Rows from block 6, named by matrix and row number. Each number is 128 + 32 x the weight over its row's rms, rounded and kept within 0 to 255. All counts start at 0. After the name is the row's rms in percent of the matrix's.
# short0: shortcut pointwise conv (model.decb.0.0.short.0.weight, 96x192x1x1, standardized in use), inputs 96-191
short0.11 114 [ 65 121  91 145 111 152 188 144 160 119 152 135 180 163 122 149 146 155  87 153 139 165 127 111 183 147 153  99  61  86 121  96 102 220 128 134 144 115  95 151 103 119 106  94 145 163  79 137  74  56 138 157 149 111 108 164 207 161 177 111 178 126  69  78 127 132 181 161 104 135 219  90  82 136 161 125 173  88 132 142  92 124 119 177 177 108 187 212 135 105 142 131 100 102  95 138]
short0.12 108 [150 152  90 130 120 136  59  95 151  99  90 166  82 127 116 131  78 132 170  44 150 139 123  37 165 199  96  67 114 106 185  82  77  96 110  88 162  94 211 107 161 151 123  83 133 138 139 163 170  49 133 145  80 131 138 122 110  98 128 164 113 191  43  38 165 131 181 140 129 122 121  85 130 125 181 149 101 107  84 116 112 105 151 132  69 202 180 115 171 103 192 139  48 119 172 112]
short0.13 112 [ 74 148 101  40 123 125 151 123  92 151 197 104 145 126 139 135 135 172  78 156  49 112 170 124 160  86 153 108  73  61 115 106  94 112 105 190  69 128 152 117 113 139 222 156   0 190 122 163 147 123 136 145  91 101 132 153 123 129 136 135 130 165 192 175  94  59 138 167 101 161 136 145 117 144 102 198 167 133 116 145  60  87 150 109 127 100 134 172 131 138 194 163 202 127 144  52]
short0.14 118 [ 73 150 110  94 146 184 109 103 160 163 113  97 210 179 155  90 154 117 150 165 106 160  90 154  85 176 176  34 158 104 131 164 145  70  87 108 183 226 177  41 102 161 146 123 109 137 168 179 109 250  75  66 103  96 182 153 118 109  95 162 146 142 113 103 127  91 163 129 156 147  93 132  56 120 109 146 143 149 129 119  67 122  94 108 150 134 138  99 132 207 140  94  80  88 173 118]
short0.15 117 [132 111  74 106  45 115 120 127 168 131  89 128 185 128 137 153  83 200  45 115 158 137 209 168  99  99 169 105 118 122  73 149 146 199 174 116 103 143 126 118 146  89 220 105  65 211  54 166 145 104 126  74 178 171  92 111 126 167 121 129 121 135 126  74 108  92 127 127  95 157 158  41  73  54 133 115 126 185 114 117  69 134  37 144 135 127  87 144 149  88 127  90 129 129 139 101]
short0.16 034 [165 128 148 139 163  87 127 145 135 161 171  97 194 141 119 110 128 119 103 146  91 136 162 124 125 105 145 128 177 134  93 136  97 177 149  90 143 154 118 116 115 104 151 137  97  86 114  88 130 140 113 145 152  98 105 147 112 108 136  93  82 138 166 136 111 134 143 133 116 100 106 158  97 107  99 157 129 137 127 106 138 140 149 105  95 128 135 155 118 129 154  63 112  86  89 127]
short0.17 125 [106 113 116 136 127 158 148  70  96 140 118 119 141  74 170  93 148  81  59 148  65 121 110 136 124 185 139  63 132 145 148 126 104 152 158 115 154  95 190  81  99 144 113 133 102 109  27 150 188  90 226 147 140 129 134  90  99 147 141 111 128 189 119  74 173  39 118 113 191 133  98 114 203 135 137 107 143 157 106 173  73 106 205 134  89 249 129 170  85 135 126 102 186 165 160 104]
short0.18 136 [ 50 157  51 124  47  98  54 145 123 165 146 126 166 123  83 124 160 148 155 122 140 163  94  76 126  69 133 174  90  95  80 138  74  83 135  55  71 195 120 117 158 152 130 123  97 211 177 134 186  15 138 181  58 138 163  26 141 141 136 102 146 174 140 213 122 122  54 117 111 121 114 109 160 102 138  77 158 123 138 100 122 139 158  83 155 102 142 128 129 160 135 102 179 135 130 169]
short0.19 090 [ 88 169 133  97 145 103 196 186  40 145 129  81  92 121  70 111 112 145 181 128 128 135  97 175  93 114 181 128 167 136 133  33 159 135  94 133  32 135 146 140 102 163 144 118  97 167  99 140 122  86 127 124 198 172 122  93 149 123 100  84  88 155 195 129 112  71  91 123 186  84 180 167 118 174  88  96 164 164 152  68  77 124  80  71 177  76 131 131 173 133 201 153 194  74 103 127]
short0.20 039 [166 128 174 171 152 150 203 169 148 106 127 128 131 157 117 117  88  91 134 106 141 114 143 144  89 126 131 155 121 108 122 152 152 140 159  96 120 121 128 118 114 118 108 137  97  82  75  52 121 105 119 160 114  91 117 133 135  98  97 133  96 105 111 115 108 122  92 104  87  96 129 108  96  73 126 122  94 105 113 135  66 123 171  98 119 126 126 107 160 111 137  48 117 109 152 131]
short0.21 091 [138  97 113 117 124  77 174 117  96  60  74 138 160 130 212  72  78 115 107 137 118  54 145 132  92 124 128 174  86  93 150 156 144 108 148 108 235 161 142 167 129 195  45 130 167 110 126 171 105 113 147 158  79 147 121 144 159 115 140  98 139  85  49 122 107 139  53 139 112 180 184 105 206 182 142 141 192 153 105 129 164 103  79 125 152 106 190  97  92 178  97  87 124 127  67 159]
short0.22 110 [110  98 129 106  77 178 150 127 117  44 113 161 155  87 117 204 142  77 181 130 133 148  37 176 127 167 114 174 137 111  22 136 128 152 110  91 157 167 115  45  74 140 119 127 141 132 188 177 145  89 176 113  82 115 127 111  73  96 170 131 150 182  38  47 125  67  73  91 126 153 113 141 184 121 198  85 172 112 107 153 108 132 146 140  87 177 147 189 160 195 113 167 105 126 145 101]
short0.23 106 [154  95 181  43 137 109 154 162 179 117 142 208 136 154  62  82 140 156 130 112 121 135 100 179 106 132 139  86 126  63  43 174 115 111 144  94  98 152 149  96 173 164 141  89 138 153 132 155 160 157 132 101 149  63 141 122 154 109 136 100 103  94 177 114  87  73 154  81 190 122 101 121 116 230 145 206 117 131 144  98 136 127 145  93 138 158 147 161 128 182 166  98 171  53 120  86]
short0.24 064 [161 141 157 109 158 134 115 131 139  98 174  89 255 120 136 163  95  91  95  54 129 100 156 174 164 128 146 130 149 201  52 108 104 157 154 144 120 116 125 102 171 126 163 149 147 127 116 131 185  71 138 194 171 131 135 129 160  36 101 131 161 102 147 121 103 141  58  89  85 118 159 175 120 146  45  80 152  83 108 193 178 129 182 145  79 110 128 112 210  89 144  93 120 113 161 135]
short0.25 121 [116 115 151 104 104 123 141  48 241  80 137  94  91 132  64 142 129 153 115  51 130  97 104 155 115  85 181 185 184 121 140 172 148 178  99 146 108 205 105  96  98  95  82 139 160 190 122  87 186  80 113 178 198  84 194  44 123 155  61 107 203 168 104 104 202  91 141  84 136 121 103 119 176 107 138 116 120 138 185 106 150 140 150  90  73  95 131 146  89 174 132 132 211 100  69 146]
short0.26 090 [110 124  35 119  91 139 147 110 167 119 146 135  52 181 130 120 179  92 132 127 134 167 166 143 149 132 168 101 117  91 184 233 133 188  22 118  99 156 160 118 106  93 150 121 116 135 115  79 125  93 125 111 145 153 162 147 131 101 164 158 168 156 169 192 131 153 123 124 165 146 183 176  24  68 191 160 107 241 123 129 106 161 112  39 151 151 127 198  55 163  69 143 172 149 181 117]
short0.27 121 [131  69 175 192 202 109 191 114 161 137  62 160 145  70 147 106 163  33 180  94 162 100 165  80 120 138 129 186 151  59  86 126 128 131 184 111  86 119 106 136  50 137 179  99  85 157 151 127  70 101 178 161  49 178 132  97  99 123 119  78 195 152 103 116 200 126 127  57 141 122 159  80 160 151 162 222 116 125 144  96  86  92 186 138 132 142 113 155 186 129 121  48 118 144  50 114]
short0.28 099 [178 102  89  58 187 123  67  65 107 119 130 205  69  82 215 121  73 154 210 160  96 115 198 152 110 144 180 183 104  62 173 160 200 167  76 161  66  98 100 130 105 144  71 148 133 116 143 132 151 145  66 176  84 104 161  98 112 155  84 186 101  87 216 119 137 119 117 121 130 157  90  85  67 119 196 175 193 140  72 147 133  93 147 111  75 114 137 111 105 135  80  77  94  98  92  88]
short0.29 086 [219  89 167  64 223 140 110 111 142 169 145 136 194  81 111 133 202 137 173 102 116  86  99  58 121 157 143  34   7  81 159 179 108  56 160 141  70 118 148 117 113 158 154 106 123  93 162 159 116  99  87 145 113 117 120  88  82 120 185 133 117 164  99 159 157 108 100  98 115 179 148 153 112 143 125  92 233 116  43 155 160  57  74 179  72 112 135 146 165 128 125  60  75 136 129  86]
short0.30 099 [128 182 149  69 109 158  58 128  66 165 157 146 133 137 197 168  70  93 158 155  77 143 140 123 111 100 198 111 167 101 135  81 152  63 106 129 130 162 168 143 158 141  50 132 151 121 221 189  52 211 137 133 142 153 134  73 120 144 123 165 102  68 132 204 150 175  89 108 162 164 136 120 131 149 116 157 130  81 123 109  74 141  67 174  62  62  98 100 149 148 173 157 153 163 187 130]
short0.31 097 [118  80 139 147  89 157 161  42 171  83 205  54 162 172 193 155 130  98 150 142  82  54 139 141 119 166 150 165 201 101  67  76 151 155 146 162 123 110 112 159 128  74 135 170 196 119 117  74 119  98 152 125 183 142  92  95 106 105 116 131 158 140 137 163 141 163 126  68 163 140 136  35 192 150 221 135 140 206  81  93 160 174  87 118 123  87 164  91  74 163  76 103 103  99 153 128]
short0.32 052 [124 119 157 101 152 116 153 131 134 118 141 132 120 159 132 151  75 145 104 103  98 116 127 164 120  91 125 171 188 135 118 137 105 184 108 113 106 145  97  75 109 121 165 125  93 107 130  70 133 180 161 144 132 111 106 128 147 115 138 139  78 111 113 141  93 105 116 144 135  62 121  85  73 118 118 140  70 109  95 147  76 131 170 112 116 149 152 103 174 120 158  75 127  60 112 145]
short0.33 133 [124 183 151 144 165 139 134 121  93 123 232 188 153 118  89 103 150 199 176 143 126 210  96  88 204  48 114 147 135 132 121 106 117 161 198 197 136 186 132 102 152 161  80 160 183 106  76 127 150 153  94  94 181  97 125 128 155 201 160 166 120 178 101 109  45  32 110  65 176 131 103 101 186 159 179 163 154 142 106 155  55 143 112 127 131  90 135  61 140 181 106 105 129  28 150  88]
short0.34 068 [124  88  96  97  98 179 170 137 131  75  85 126  37 121 148  63  52  83  94 115 128 120  75 136 166 150 114 105 114 141 111 127  71 100 145 132 108 128 151 127 137 154 180 135  90 153 122 210  88  28 151 145 157 108 127 155 135 129 177 143 145 196  73 140 119  87 101 157 114  81 101 194 163 136  86  68 140  67 108 172 160 120 121 139 141 134  83 171  94 133 186 163 164 156 101 118]
short0.35 134 [217 122  96 181 108 126 108 104 144 105 175 126 179 147 157 128 154 136 157  92 112 129 127 181 158 134 130 135 147 100  71  95 170 145 106 141 122 139 154 149 152 149 128 189 103 114 137 112 125  89 157 138 113 166 176 126  93 157 121 164  50  89 169  87  12 115 116  56 176 205 106  82 212 142  90 119  25 143 103 112  20 158 105  28  80 109  98 183 144  94 114 124  31 159 187 154]
short0.36 127 [181 103 152 167 119 128 208  60  93  30 135 139 182 137  63 152  82 103 146 170 145  92 156 100 100  79 133 213 156  54 110 111  93  99 136  82 131 122 142 137 171 147  94  87 162 111 118 111 124 177 172 116 161 178 139 102 131 140 143 174 145  84  13 152  89 167 112 187 115 112  67 144 120 146 157 179 170 104 166 136   1 109 136 148 159 134  54 201 120 147 145  61 117 115 105 123]
short0.37 081 [119 138 160 101 167 144  94  98  93 158 118 195 151  97 191  99 101  96 118 151 125 138 177 168 110 149 100 194 121 113 113 105 109 199 123 144 111 136 134 178 150 144 175  93 146 151 113  90 135 251 155 138 131 105 219 128 100 129  62 168 124 129 112 134 177 129 136 133 153 129 107  26 101 166 125 122 150 169 144 119   0  93  23 134 121 122 120 168 141 137 164 124 114 175 151 100]
short0.38 070 [236  84 160 127 149 167  41 128 168 138 184 108  89  95 121 132 148  97  80 140 116 109 146 106 178 144 104  59 152  99 128 137 139 134 125 132 130 127  89 164 115 150 148 177 122 109 122 130 129  59  75 118 139 147  96 196 160 142 154 137  97 103 102 120 125 166 174 156 153  76 175 205  99 126 116 159 125 138  91  99 255 137 103 113  96 102 168 123  76 130  82  99 117 177 129 114]
short0.39 101 [181  80 140 128 137 159 132  88 103 158 140 165 127 106 139 185 124 193 124 154 106 148  60 114  88 148 106 161 193  68 153 176 155  80 132  84 174 135  51 150 150 136 153 195  98 150  91  68 133  95 151 167 122 159  56  95 153  60  80 140  75 197 105  96 136 113  76  65 184  74 138 185 118 197 159 128 108 162  81 119 117 142  64 118  96 102 115 110 155 161 117 130 112 214 118 151]
short0.40 083 [100 133  91 127 116 144  77 104 103 161  63 197 196 148 146 141 184 150 178 147 140 119 134 119 133 124 215 110 118 157  86 135  80 128  88 110 214 182 160 109 124 131  72  53 108 113 101 100 135 132 137 193 151 111 153  69  57 107  87 111 156 155 164  86 182 168  48 129 132 196  56 149 128 126 115  76 142 144 114 163  76  35 125 138 131 120  89  99  83 109 135 102 112 167 141 122]
short0.41 117 [ 43 139 176 177 141  71 142 119 118 141 159 180 157 122  91 112 112 109  98 115 152 151  71 181  81  52  32 144 120 145 154  38  95  99 111 148 108 171 135 161 199 159 151 207  79 128  99  87 151  43 133 113 179 159 137 136 138  84 122  99 130 119 147 125 134  80 125 110 162 225 186 153   7 132 139 146 127 131 134 155 102 111 120  72 163 121 140 175 140 137 126 203 184 207 133  70]
short0.42 110 [125 143 123 154  98 228 132 143 190  83 110 126 164  79 210  77 101 131  71 152 132 128 203 153 192 129 196 178 106 127 185 208 102  89 141 124 166  92 153 147 176  95  56 110 124 121 138 119  66 167 115 144 158 200  82 113 140 197 145 128 127 137 125 133 161  40 111  70 131 140 100  52  57 146 101  94  70 169 136 162 149 105  91 129 122 130  51 131 141 145 175 106  46 157 199 129]
short0.43 120 [101 118  77 132  72  77 213 142 147 134 175 136 218 106 168 182 112 118 150 149 114 146 141 102 205 116 143  11 130  61 212 123 118 157  78 128 179 101 194 123 175  68  71 159  77 122 158 121 157  36 170 174 161 100  97  79 197  78 121 105 124 158 160  63 128  83  46  85 107 189 100 105 104  92  59  85 119 140  91 218  67 160  91 139 104  88 161 170 135 113  79 133 157 132 155  85]
short0.44 110 [123 212 159 115  95  78 101 124 104 115 119 123 154 170 163 181 160 163 156  59 113  81 151  98 118  74 112 125 132 170 149  92 107 101  48 174 153 123 177 124 144 149  90  89  95  63 191 134 117 128 139 168 135 125  86 147 208 168 100 137  86 157  84 157 123  70  36 172 181 143 102  49  93 168  66 209  86 161  61 233  84  89 122 136 139  64 135 132 182 174 149  99 137 131 135 100]
short0.45 081 [184 129 183 159 125 121 128 185 174 207 141 142 170  87 148 182 146 120 133 157  86 134 121 175 161 179 110 119 180 176 174 106  66  90 103 130 120 111  99 125 158  64 112 156 102  92 108  81 110 154 207 112  90 193  71 107 118 106  73  90 135 120 145 100  87 131 171  68 100  81  72 171 129  96  66 108  70 125 168  94 169 126 147 130 171  93 143 106 103  90 129  61  71 132 173 189]
short0.46 102 [103  79  73  79 161  45  97 141 111  80 105 136 162 141 185 157 181 183 134 130 116 177 188 116 126 164 108 153  89 113 117 166  90 138 131 151  66 191  94 146 175  91 198 128  76  77  87  99 176 115 147 143 170  78 175 111  77  75 125 100  86 136  87 170 109  98 126  56 133 111 170  32 186 127 129 139 115  65 110 174 147  61 133 131  58  96 104 130  69  83 108 131 255 106 136 132]
short0.47 061 [ 80 193 167  90  88 154  69 115  42 143 165 126 107 110 160 181 102 124 133  85 168 143 139 136 145 152 105 107 115 117 151  33 214  64 115 139 117 128 157 170 130 138 100 103 174 144 138 155 154 146  86 154 152 165 106 122 132 125 124 147 159  84 130 141 159 130 127  85 119 118 125 115 199 216 146 147 187 141 152 117 166 150 127 183 157 102  79 120 143 153 193 212 201 123 104 118]
short0.48 063 [173 133 166 178 108 132  95  89 188 233 172 130 134 140 113  96 172  84 106 172 132 137 120 117 160 104  77  76 130 162 125 162 100 190  78 109 127  91  77 111 120  96 139 122 125 132  89  89 139  95  89  96  87 166  70 181 107 136 162 136  90  93 106  96  83 125 125 120 139  87 100 127  80 101 114 147  98  99 172  98 114 108  80 169 120 132 139 118  41 131 119  64  89 116 119 166]
short0.49 107 [ 92 176 122 136 188 109 106 170 149 130 194 159 182 119  48 145 125 160  93 134 161 126 180  90 238 138  89 156 122  53 178 133 157 134 142  72  77 104 153  81 149 147 115 129  88 166 172 112 130  88 108 147 110  75 179 151 106 125 146  98 149 123 220  70 131 145 124 111 124  67 127 119 219  83 117 142 163 113  79  84 101  75 156 134  98  98 192 142 135  67  64 101  99 124 132 118]
short0.50 160 [144 143 212 154  79 150  24 149 105 147 125 139 130 130 179  94 130 252 121 145 162 160  80 152  91  72  30 101 106 112 151 199 229  72 173 144  61 176 121  60 139 124  82  99 121 109 162 137 143 105 165 137 168 152 115 109 209  92 105 113 149  79 107 123 110  31 192  96 141  90 132 163 125 130 169 136  98  43 158  66 160 138  95 124 143  84 112 180 132 177 120 104  86 101 172 128]
short0.51 124 [115 192 194 188 111 154 109  77  43 146 110 191 123 117 120 110 189 154 141 179 117 135 141 120 152 153  45 113 105  86 160 176 161 204 154 131 126 166 154 113 156 144 102 130 112 126 109 136  96  43 189 117 135 148 194 143 156 134  58  53 129 112 161 197 179  79 174  62  94  79 133 177  56 139 143 193 173  63 166  75 120  61 101 121 143 109 152 106 119 126 136 129  79  96 129 165]
short0.52 044 [ 96 125 142  98  94 122  90  84  76  76  98 104 116 157  97 111 130 166 115 141 105 133 118  76 145 147 124  60 124 114 152 131  98 100 123 192 150 120 160 146 150 140 122 124 150 179 203 160  72  94 170 116 116  86 141 143 110 163 154 146 106 149 131 137 159 147 169 149 161 178 143 178 125 183 138 117 183 168 161 146 131 155 118 145 153 122 121 142 117 121 113 186 156  69 130 104]
short0.53 108 [ 96 123 186 187 157 123  21 140  97 198 217 146 127 134 158 187 130 105 181 103  95  84  89 111 132 113 200  68 120 143 165  68 134 126  92 195  56 179  96  76 208 195 104 201  85 162  98 136 158 105  44 141 103 165 133 132  81 108 121 175 109 109 167 137 153 147 129 101 132 158 138  87  68 180 106 197  64 158 146  80 137 141 126 170 143  73  73 111 153 192 163 132 130 178 124 124]
short0.54 087 [ 48 160 117  80  68 120 219 139  73 113 112 117 204 110  79 148 124 113 187  87  71 100 106 109 102 124 154  21 103  86 130 135 180  77 118 115 161 128 126 184  95 144 100 176  97 118 107 111  95  47 154 141 213  45 118 109 230 143 125  88 123 226 128  60 123 121  34  92 123 154 153 203 110 139 109 157 143 179 120  61 130 151 135 183 105  89  90 172 140  90 131  92 114 153 132  91]
short0.55 104 [ 84 128 101 174 104 110   6 119  64 211 224 124 145 120  82 162 146 108 200 183 126 165 133 141 101 130  43 156  54 131 121 134  73 116 126 112 148 140 104 150 204  75 101 156  95 102 109 156 170 126  52 136 177 151 184 127   7 140 120 101 127 115 228 170  85 158  65  81 139 111  66 194 123 115 176 169 130  86 134  87 139 132  67  90 141 145 128 155  92  73 104 119 155 112 170 164]
short0.56 076 [162  95 190 117 139 110 106 148 119 151 142 180 108 142 166 124 164  91 147 189  91 128 166  96 115  72 141 233  91 150  88 167 146 194 187 138 100 120 156 138 108 138  69 121 100 129  81  84  81 200 119  99 126 106 138 138  77 119  97 135 135  92 170 136 103 186  79  38 162 136 121 107 218  78 146 197 113 134 143 126 139 100 202 178 182 130 189  51 119 102 131 104 106 137 101  80]
short0.57 075 [ 96 110 153 169 167 146  73 109  73 165 244 107  81 134 100  93 123 101 139 150 159 130 103 158 142 154  25  39  95 114 105 130 177 156  41  93 149 122  71 151 154 146 151 160 158 154 121 144 174  90  70  91 134 128 172 151 150 139 128  88 180 178  99  68 167 129 175 117 135  55 138 232 109 122 154 123 159 122 171  64  81 201 113 129 141 117  92 158  62 166 153 173 120 122 160 143]
short0.58 110 [ 88 137 166 187 141 102 107 105 118 224 143  81 116 115 155 179 149  71 138  74 115 149  63 165 124 187  98 105  62 101 124 154 169 174 141 110  98 151 109 160 176  91 203 106 172  77  63 120 159 169 136 150 161 164 193 125 160 142  91  64 150 207 163  83  98 133 133  84 120 174 159  46 102 138  96  91 220 107 181 119  46 108   0 102 156 137 111 122  97  73 114 154 153 166 174 115]
short0.59 146 [ 88 156 105  50 136 179  87 172  99 123 156 102 154 221 100  59 107 197 153 161  92 160 203 100 153 152 117 178  98 133 162 165 126 106 136 125 163 173  61  93 142 144 109 142 120 133 137 141 160 127 250  95 173 152 107  85  99 145 182  72 109 100  95 159  96 168  18 145  84 126 115 142 132 120 199  52 122  67 135 133  57 179 136 109  95 156 111  38 160  93  87 142  89 148 224  92]
short0.60 085 [129  83 140 165 110 171 111  94 115  73  97 101 126 133 155 102 159 124 123 139  75 154 177 114 187 150 130 144 140 162  72  89 152 191 178  82 179  95  92 146 109 122 106 125 138 126  74 200  72  82  74 130 157 137  80 156 136  56 142  70 119 169  77   0 130 194  38  64 162 105 132 119  72  65 157  45 155 112 128 105 226 133 151 138 129  94 104 126 121 138 143 111 125 158 112 136]
short0.61 132 [ 99 167 108 126 109 180 138 150 102 137 158 158 167  58  80 112 147 245 144 166 125 148 101  46 196 144  75 131 110  71 152 107 131 118 160 143 121 122  90 122  95  90 126 126 177 128 144 167 177 135 126  90 150 114 212 108 168 215 125 193 139  92  67  73 113 150 158  55  83 106  93 123 247  81 154  78  78  76 102 126 125 194 110 109 170 178 173 118 202  58  99 123 106  93  76  83]
short0.62 077 [ 33 122 127  85 134  61 106  82 100 151 152 166 184 171 102 170 132 175 164 136 162 133 114 131 120 124 136 103 128 129 138  61 176 131 115 169  95 147 115 150 228 113 144 123 142 106 148 198 108 179 198  68 121 123 122 118 122 114  97 103 206 197 181 128 103  78  88 119 169 160 108 114  56 101 146 142 118  90 169 123  80  81 123 147 171 124  88 142 208 129 180 168 111  92 163 153]
short0.63 076 [ 98  80 121 146 154 152  64 110 152 118 100 109 101  96  88 148 140 250 107 136 124  97 149 128  50 126 138  79 145  91  90 150 138 179  83 156  96 140 170  88 181  80 216 110 172 158 135 139 164 149 188  36 101 107 138 177 128 154 166 155 133 139  49 153 122 173 247 173 134 122 139 130 144 104 122 108 100 169 134 104 103 111  88 175 157 125 169 109 157 181 107 182 118 146 172 173]
short0.64 069 [ 61  87 170  54  88 175  94  91 111 136 182 190 204  64 129 138  70  95  91  95 120 111 107 173  69 163 193 165  86 152 116  80 141  73  93  93  46  98 118 117 130  80  74  80  50  68 115  98  96  63 156 186 120  99 159 134  96 135 115 123 126 129 120 122 145  58 108 121  76 119  66  85 137  76  94 111 175 147 112 149  74  85 145 133 107 106 178  95 132 134 146  96  88  53 139  84]
short0.65 134 [208  94 135 177 124 143 193 150 122  50  41 104 185 115 150 151 104 101 147 128  90 172  90  60 162 175 241 109  78 132  69 130  86 142 166 177 157  99 145 132 130 154 123 104 193 162 133  93  94 134 184 145 124 159  86  77 157 165 196 118 164  93  93  87 133 165 100  58  74 160  90 131 170 178 218  57 129 124 100 111 149 198 175 102 135 217 148 125 165 139 172 162  86  59 109 101]
short0.66 114 [ 75 156 186  62  26 124 123 119 127 125 122 142 164  94  81 114 126  71  95 162 105 111  66  70 145 106 117 120 106  21 211 121 111  68 109 143 122  84 156 165 147 128 102 193 145 181 166 184 121  62 113  91 143  49 150 145 167 159 152  81  85 156 199 136 158 217 189 114  75 154 103 182 163 102 138  94 137 182 119 156 115 168 173 154 108 122 226 159 113 181  84 136  88 132  90 154]
short0.67 059 [162 163 119 154 143 153 118 142 145 158 187 124 174 146  88 119 203  81 151 166 126 145 130 143 186 170 141 182  78 134  88 131  69 175 232 134 166 114 111  98  77  44  69 107  80  48  57 114 150 137 122 138 105 116 132 128  88 135  88  81  69  85 152 135  87 134 102  99 118 127 115 161 113 108  68 133 104  99 108 148 180 159 177 148 103 157 115 193  75  91 149 100  93 130 114  61]
short0.68 074 [140 120  77 146  98 126  99 139 113 141 147 148  74  78 115 136 187 139 128  43 179 104 166 102 193 158 145 140 102 143 141 140 184 104 122 177  62 167  98 193 139 161 209  83 129 114 146 150 175 140 128 133  91 165 109 189 156 107  45 131 138 166  33 140  98 161 213 131 163 101 135 112 176 126 176 138  86 133 130 137 130 102  54 108 145  63 115  80 139 171  74 158 209 233 156 164]
short0.69 078 [141  76 193  64 122 137 222 160 108  51 153 114 115 129 194  69  26  83  97 120 130 114 132  88 111 140 191 124 123  60 116 114 188 138 113 141 175  70 162  53 117 150 102 168 129 135 145 121 128 149 179 194  91 107 150 150 211 152 116 157  96  28  81 136 133  84 123 150 123 148 101 230  49 149 138 142 140 142  84 144  72 163 115  56 139 105 131 165 136 165  86  88 109 154 160  67]
short0.70 150 [100 110 161 132  88 140 112 148 165  75 234 119 105  86 114  83 131 120 158  94 138 137  80 149 129 102 184  71 164  63 130 176  58 140 179 139 126 104 206 106 192  89 182  47 115 182 102 164 162 158 188 160 103 117 150 172 155 167 108  55 139  74  96  29 210 112 188 117 159  92  77 129  65 144  61 118  84  41  81  53  66 128 154 129 171 138 151 170 120 151 111 153 100 191 139  96]
short0.71 131 [225 107 115 110 123  82 132 103 157 131 121 163 127 173 188 127 139 141 158  64 149 134 129  59 161 131 130  41 174  95  97 121 138  96 127  96  61 153 170 125 136  76 100 116  87 124  71 143 180  95 144  80 112 173 144  82 139 179  78 115 143 241  98  87  86 143 110  68 180 235  98 116  85 118  83 142 123 104 103 170  93  77  67 134 184  63 176 136 120 165 183 121 141  76 148 167]
short0.72 056 [125 152 116 132 175 148  70 117 149 152 136 110 185 107 176 160 153 155  97 130 197  86 152 117  46  90 124 100 181 175 176 115  76 100  92 154 145 153 156 186 165 159 153 117 127 112 108 171 246 124 110 157 107 114 115 127 169  97  38 132 157 205 133 143 106  86 106 114 183 105 133  60 181 131 118  57  64 142 116 173 231  91 111 171 133  98 130 163 150 122 148 162 168 198 142 173]
short0.73 070 [ 97 181  61 119 138 161  69 189  77 175  90 118 122 126 191  89 146 129 165 131 129 151 111 107  51 171 189  65 133  90  96 134  85 134 166 120 168 129 181  89 127 161 182  29 153 146 130 158  91 205 112 173 198 123 124  16  55 151 108 155 128 117 103 169 132 151 110  91 146  94  82 143 211 158 168 148 114 136 105 112 137 133  59 143 108 126  99  80 106 139 125 156  51  69  79 140]
short0.74 124 [151 137 153 186 165 127  43 171 101 115  48 156  89  99  56 126 137 168 111 102 122 150 118 115 161 112 132 123 129 149 162 166  84 151  77 186 129 139  97 138 168 150  85 158 173 142 191 174 165  93  82  33 122 179 102 171  54 205 149  81 131  70 153 112 127  98 181 168 132  18 110 167  74 159 179 169  49 107 151  72 122 174 166  84  87 180 126 111 145 157 218 114  53  94 103 181]
short0.75 106 [114 100 168 181 126  96 238 190 121 124  99 134 165 179 171 114  84 144 133  86 148 132 132 170 102 176 183 133  56  68 163 124 175 165 146  81 195  50 152  62 124 100 182 111 150  91  69 130 167 158 127 108 114 132 103  73 161  90 115  75 136 132  19 118  81  88 153 113 108 132 189  36 138 178 109 123  72  78 193 167  58 163 131 160 157 131 223 177 117 105 100 154 143 101 109  74]
short0.76 089 [124 144 104 120  96 127 134  96 128  97 153 171 167 143 123  91 127 124  21 112  97 140 101 243  82 131 170 177  94  72  97 156 162  86  96 150 157 125 146 161 109 126 131 100 218 128 125  53  62 156 120  93 155  95 187 100  92 119  70 181 131 186 121 185 139  80 113 108 151 172 216 194  65 130  88 120  68 136  86  60 184 115 126 139 108 151 226 183  59 148 135 164  48 105 136  97]
short0.77 143 [144  64 147 128 120  77  58 138 198  66  89  46  96 150 134 210 175 145 119 175 134 146 223 171 174 150  78 152 145 120 157 179  91 118 209 168  72 206 106  89 121 116 109 162 133 115 134 100 153  59 104 101 130 137 156 185  67  82 132  89 123 161 115  66  22 167 122  97 168 135 185  87  92 141 152 220  52 183  39 147 135  59  91  86  93  97 191 117 142 123  90 130 154 161  74  94]
short0.78 083 [140 140  95 157 189 123 107 182 197 106 145 124 142  96  62 127 103 116 122 134 141 100 140 106 193 165 113 147 139 120 170 133  96 112 121  91 106 172 154 148  76  82  95  53  79  92 125 114 120 120 160 101 115 149  32  65 144  58 147 166 119 156 162  88  76 128  60 154  74 183  45  70  65 124  69  94 137  68 162 199 112 117 154 151 172  43 116 188 135 114 168 116 134 175 103 121]
short0.79 071 [ 97 191 116 161 123 159 154 104  92 106 178 133 100  94  59 114  71 148 144 129 153 192  96 151 127 161 135 156 186 163 207 114 154 114 136 125  74 130 124 125 139 160  88 129 185 165 155 146  84 154 113 144 126 186 129 115  58 117 149 126 175  97 121 186 121 112  80 153 136 181  71  59   0 134 197 132 163 161 134  80  85 181  92  68  76  59 119 104 151 166 169 150 141 193 152 136]
short0.80 120 [189 117 130 124  97 122 108 179 102 101 169 127 146 154 175 117 134 179 127 144 185  53 142 158 194  81 171 148 137 114 145 116 134  98  72  83 236 134 166 105 254 114 130  86 151  83 100 105 137 127 174 165  91 134  73 107 162 128 120 169 107 166 163 155   0 108 150 171 113 118  26 226 129 113 135 168  60 186 128 119 128 133  78 155  93 163 109 165 119  90 108  71 151 126 177 137]
short0.81 074 [ 94 130 134 123 188  94 219 168 133  83 108 166 218 160 163 119  94 120 114 111 137 131 163 150 139  90 114 253 134 119 141 147 141  84 165 118 119 130 157 137  82 193 119 130  70  84 171 107 101 132 180 153  99 143  69 118 216 116 173 109  88 185 160 180 131 100 123 115 113 179  71 122  93 137 100 132 182  63 166 200  76 181 132 125  69 172 194 178 138 122 125  82 109  49 144 181]
short0.82 148 [164 120 184 144  97 125 167 104  98 143 211 149 167 138 121 114 161 110  86 126 127 106 251 112 134 126 128  72 182  61 130  71 209 130 139 109 139 139 117 172 105 174  37 146 127 155 103 206 145 119 148 119 164 133 143 220  77  83 187 146 112 168 114  94 106   0 147 144  68  88 158 141 204 142 114 195 206  93 146  82  98 148 114 100 102 145 135  41 171 153 145 142 152 164 119 168]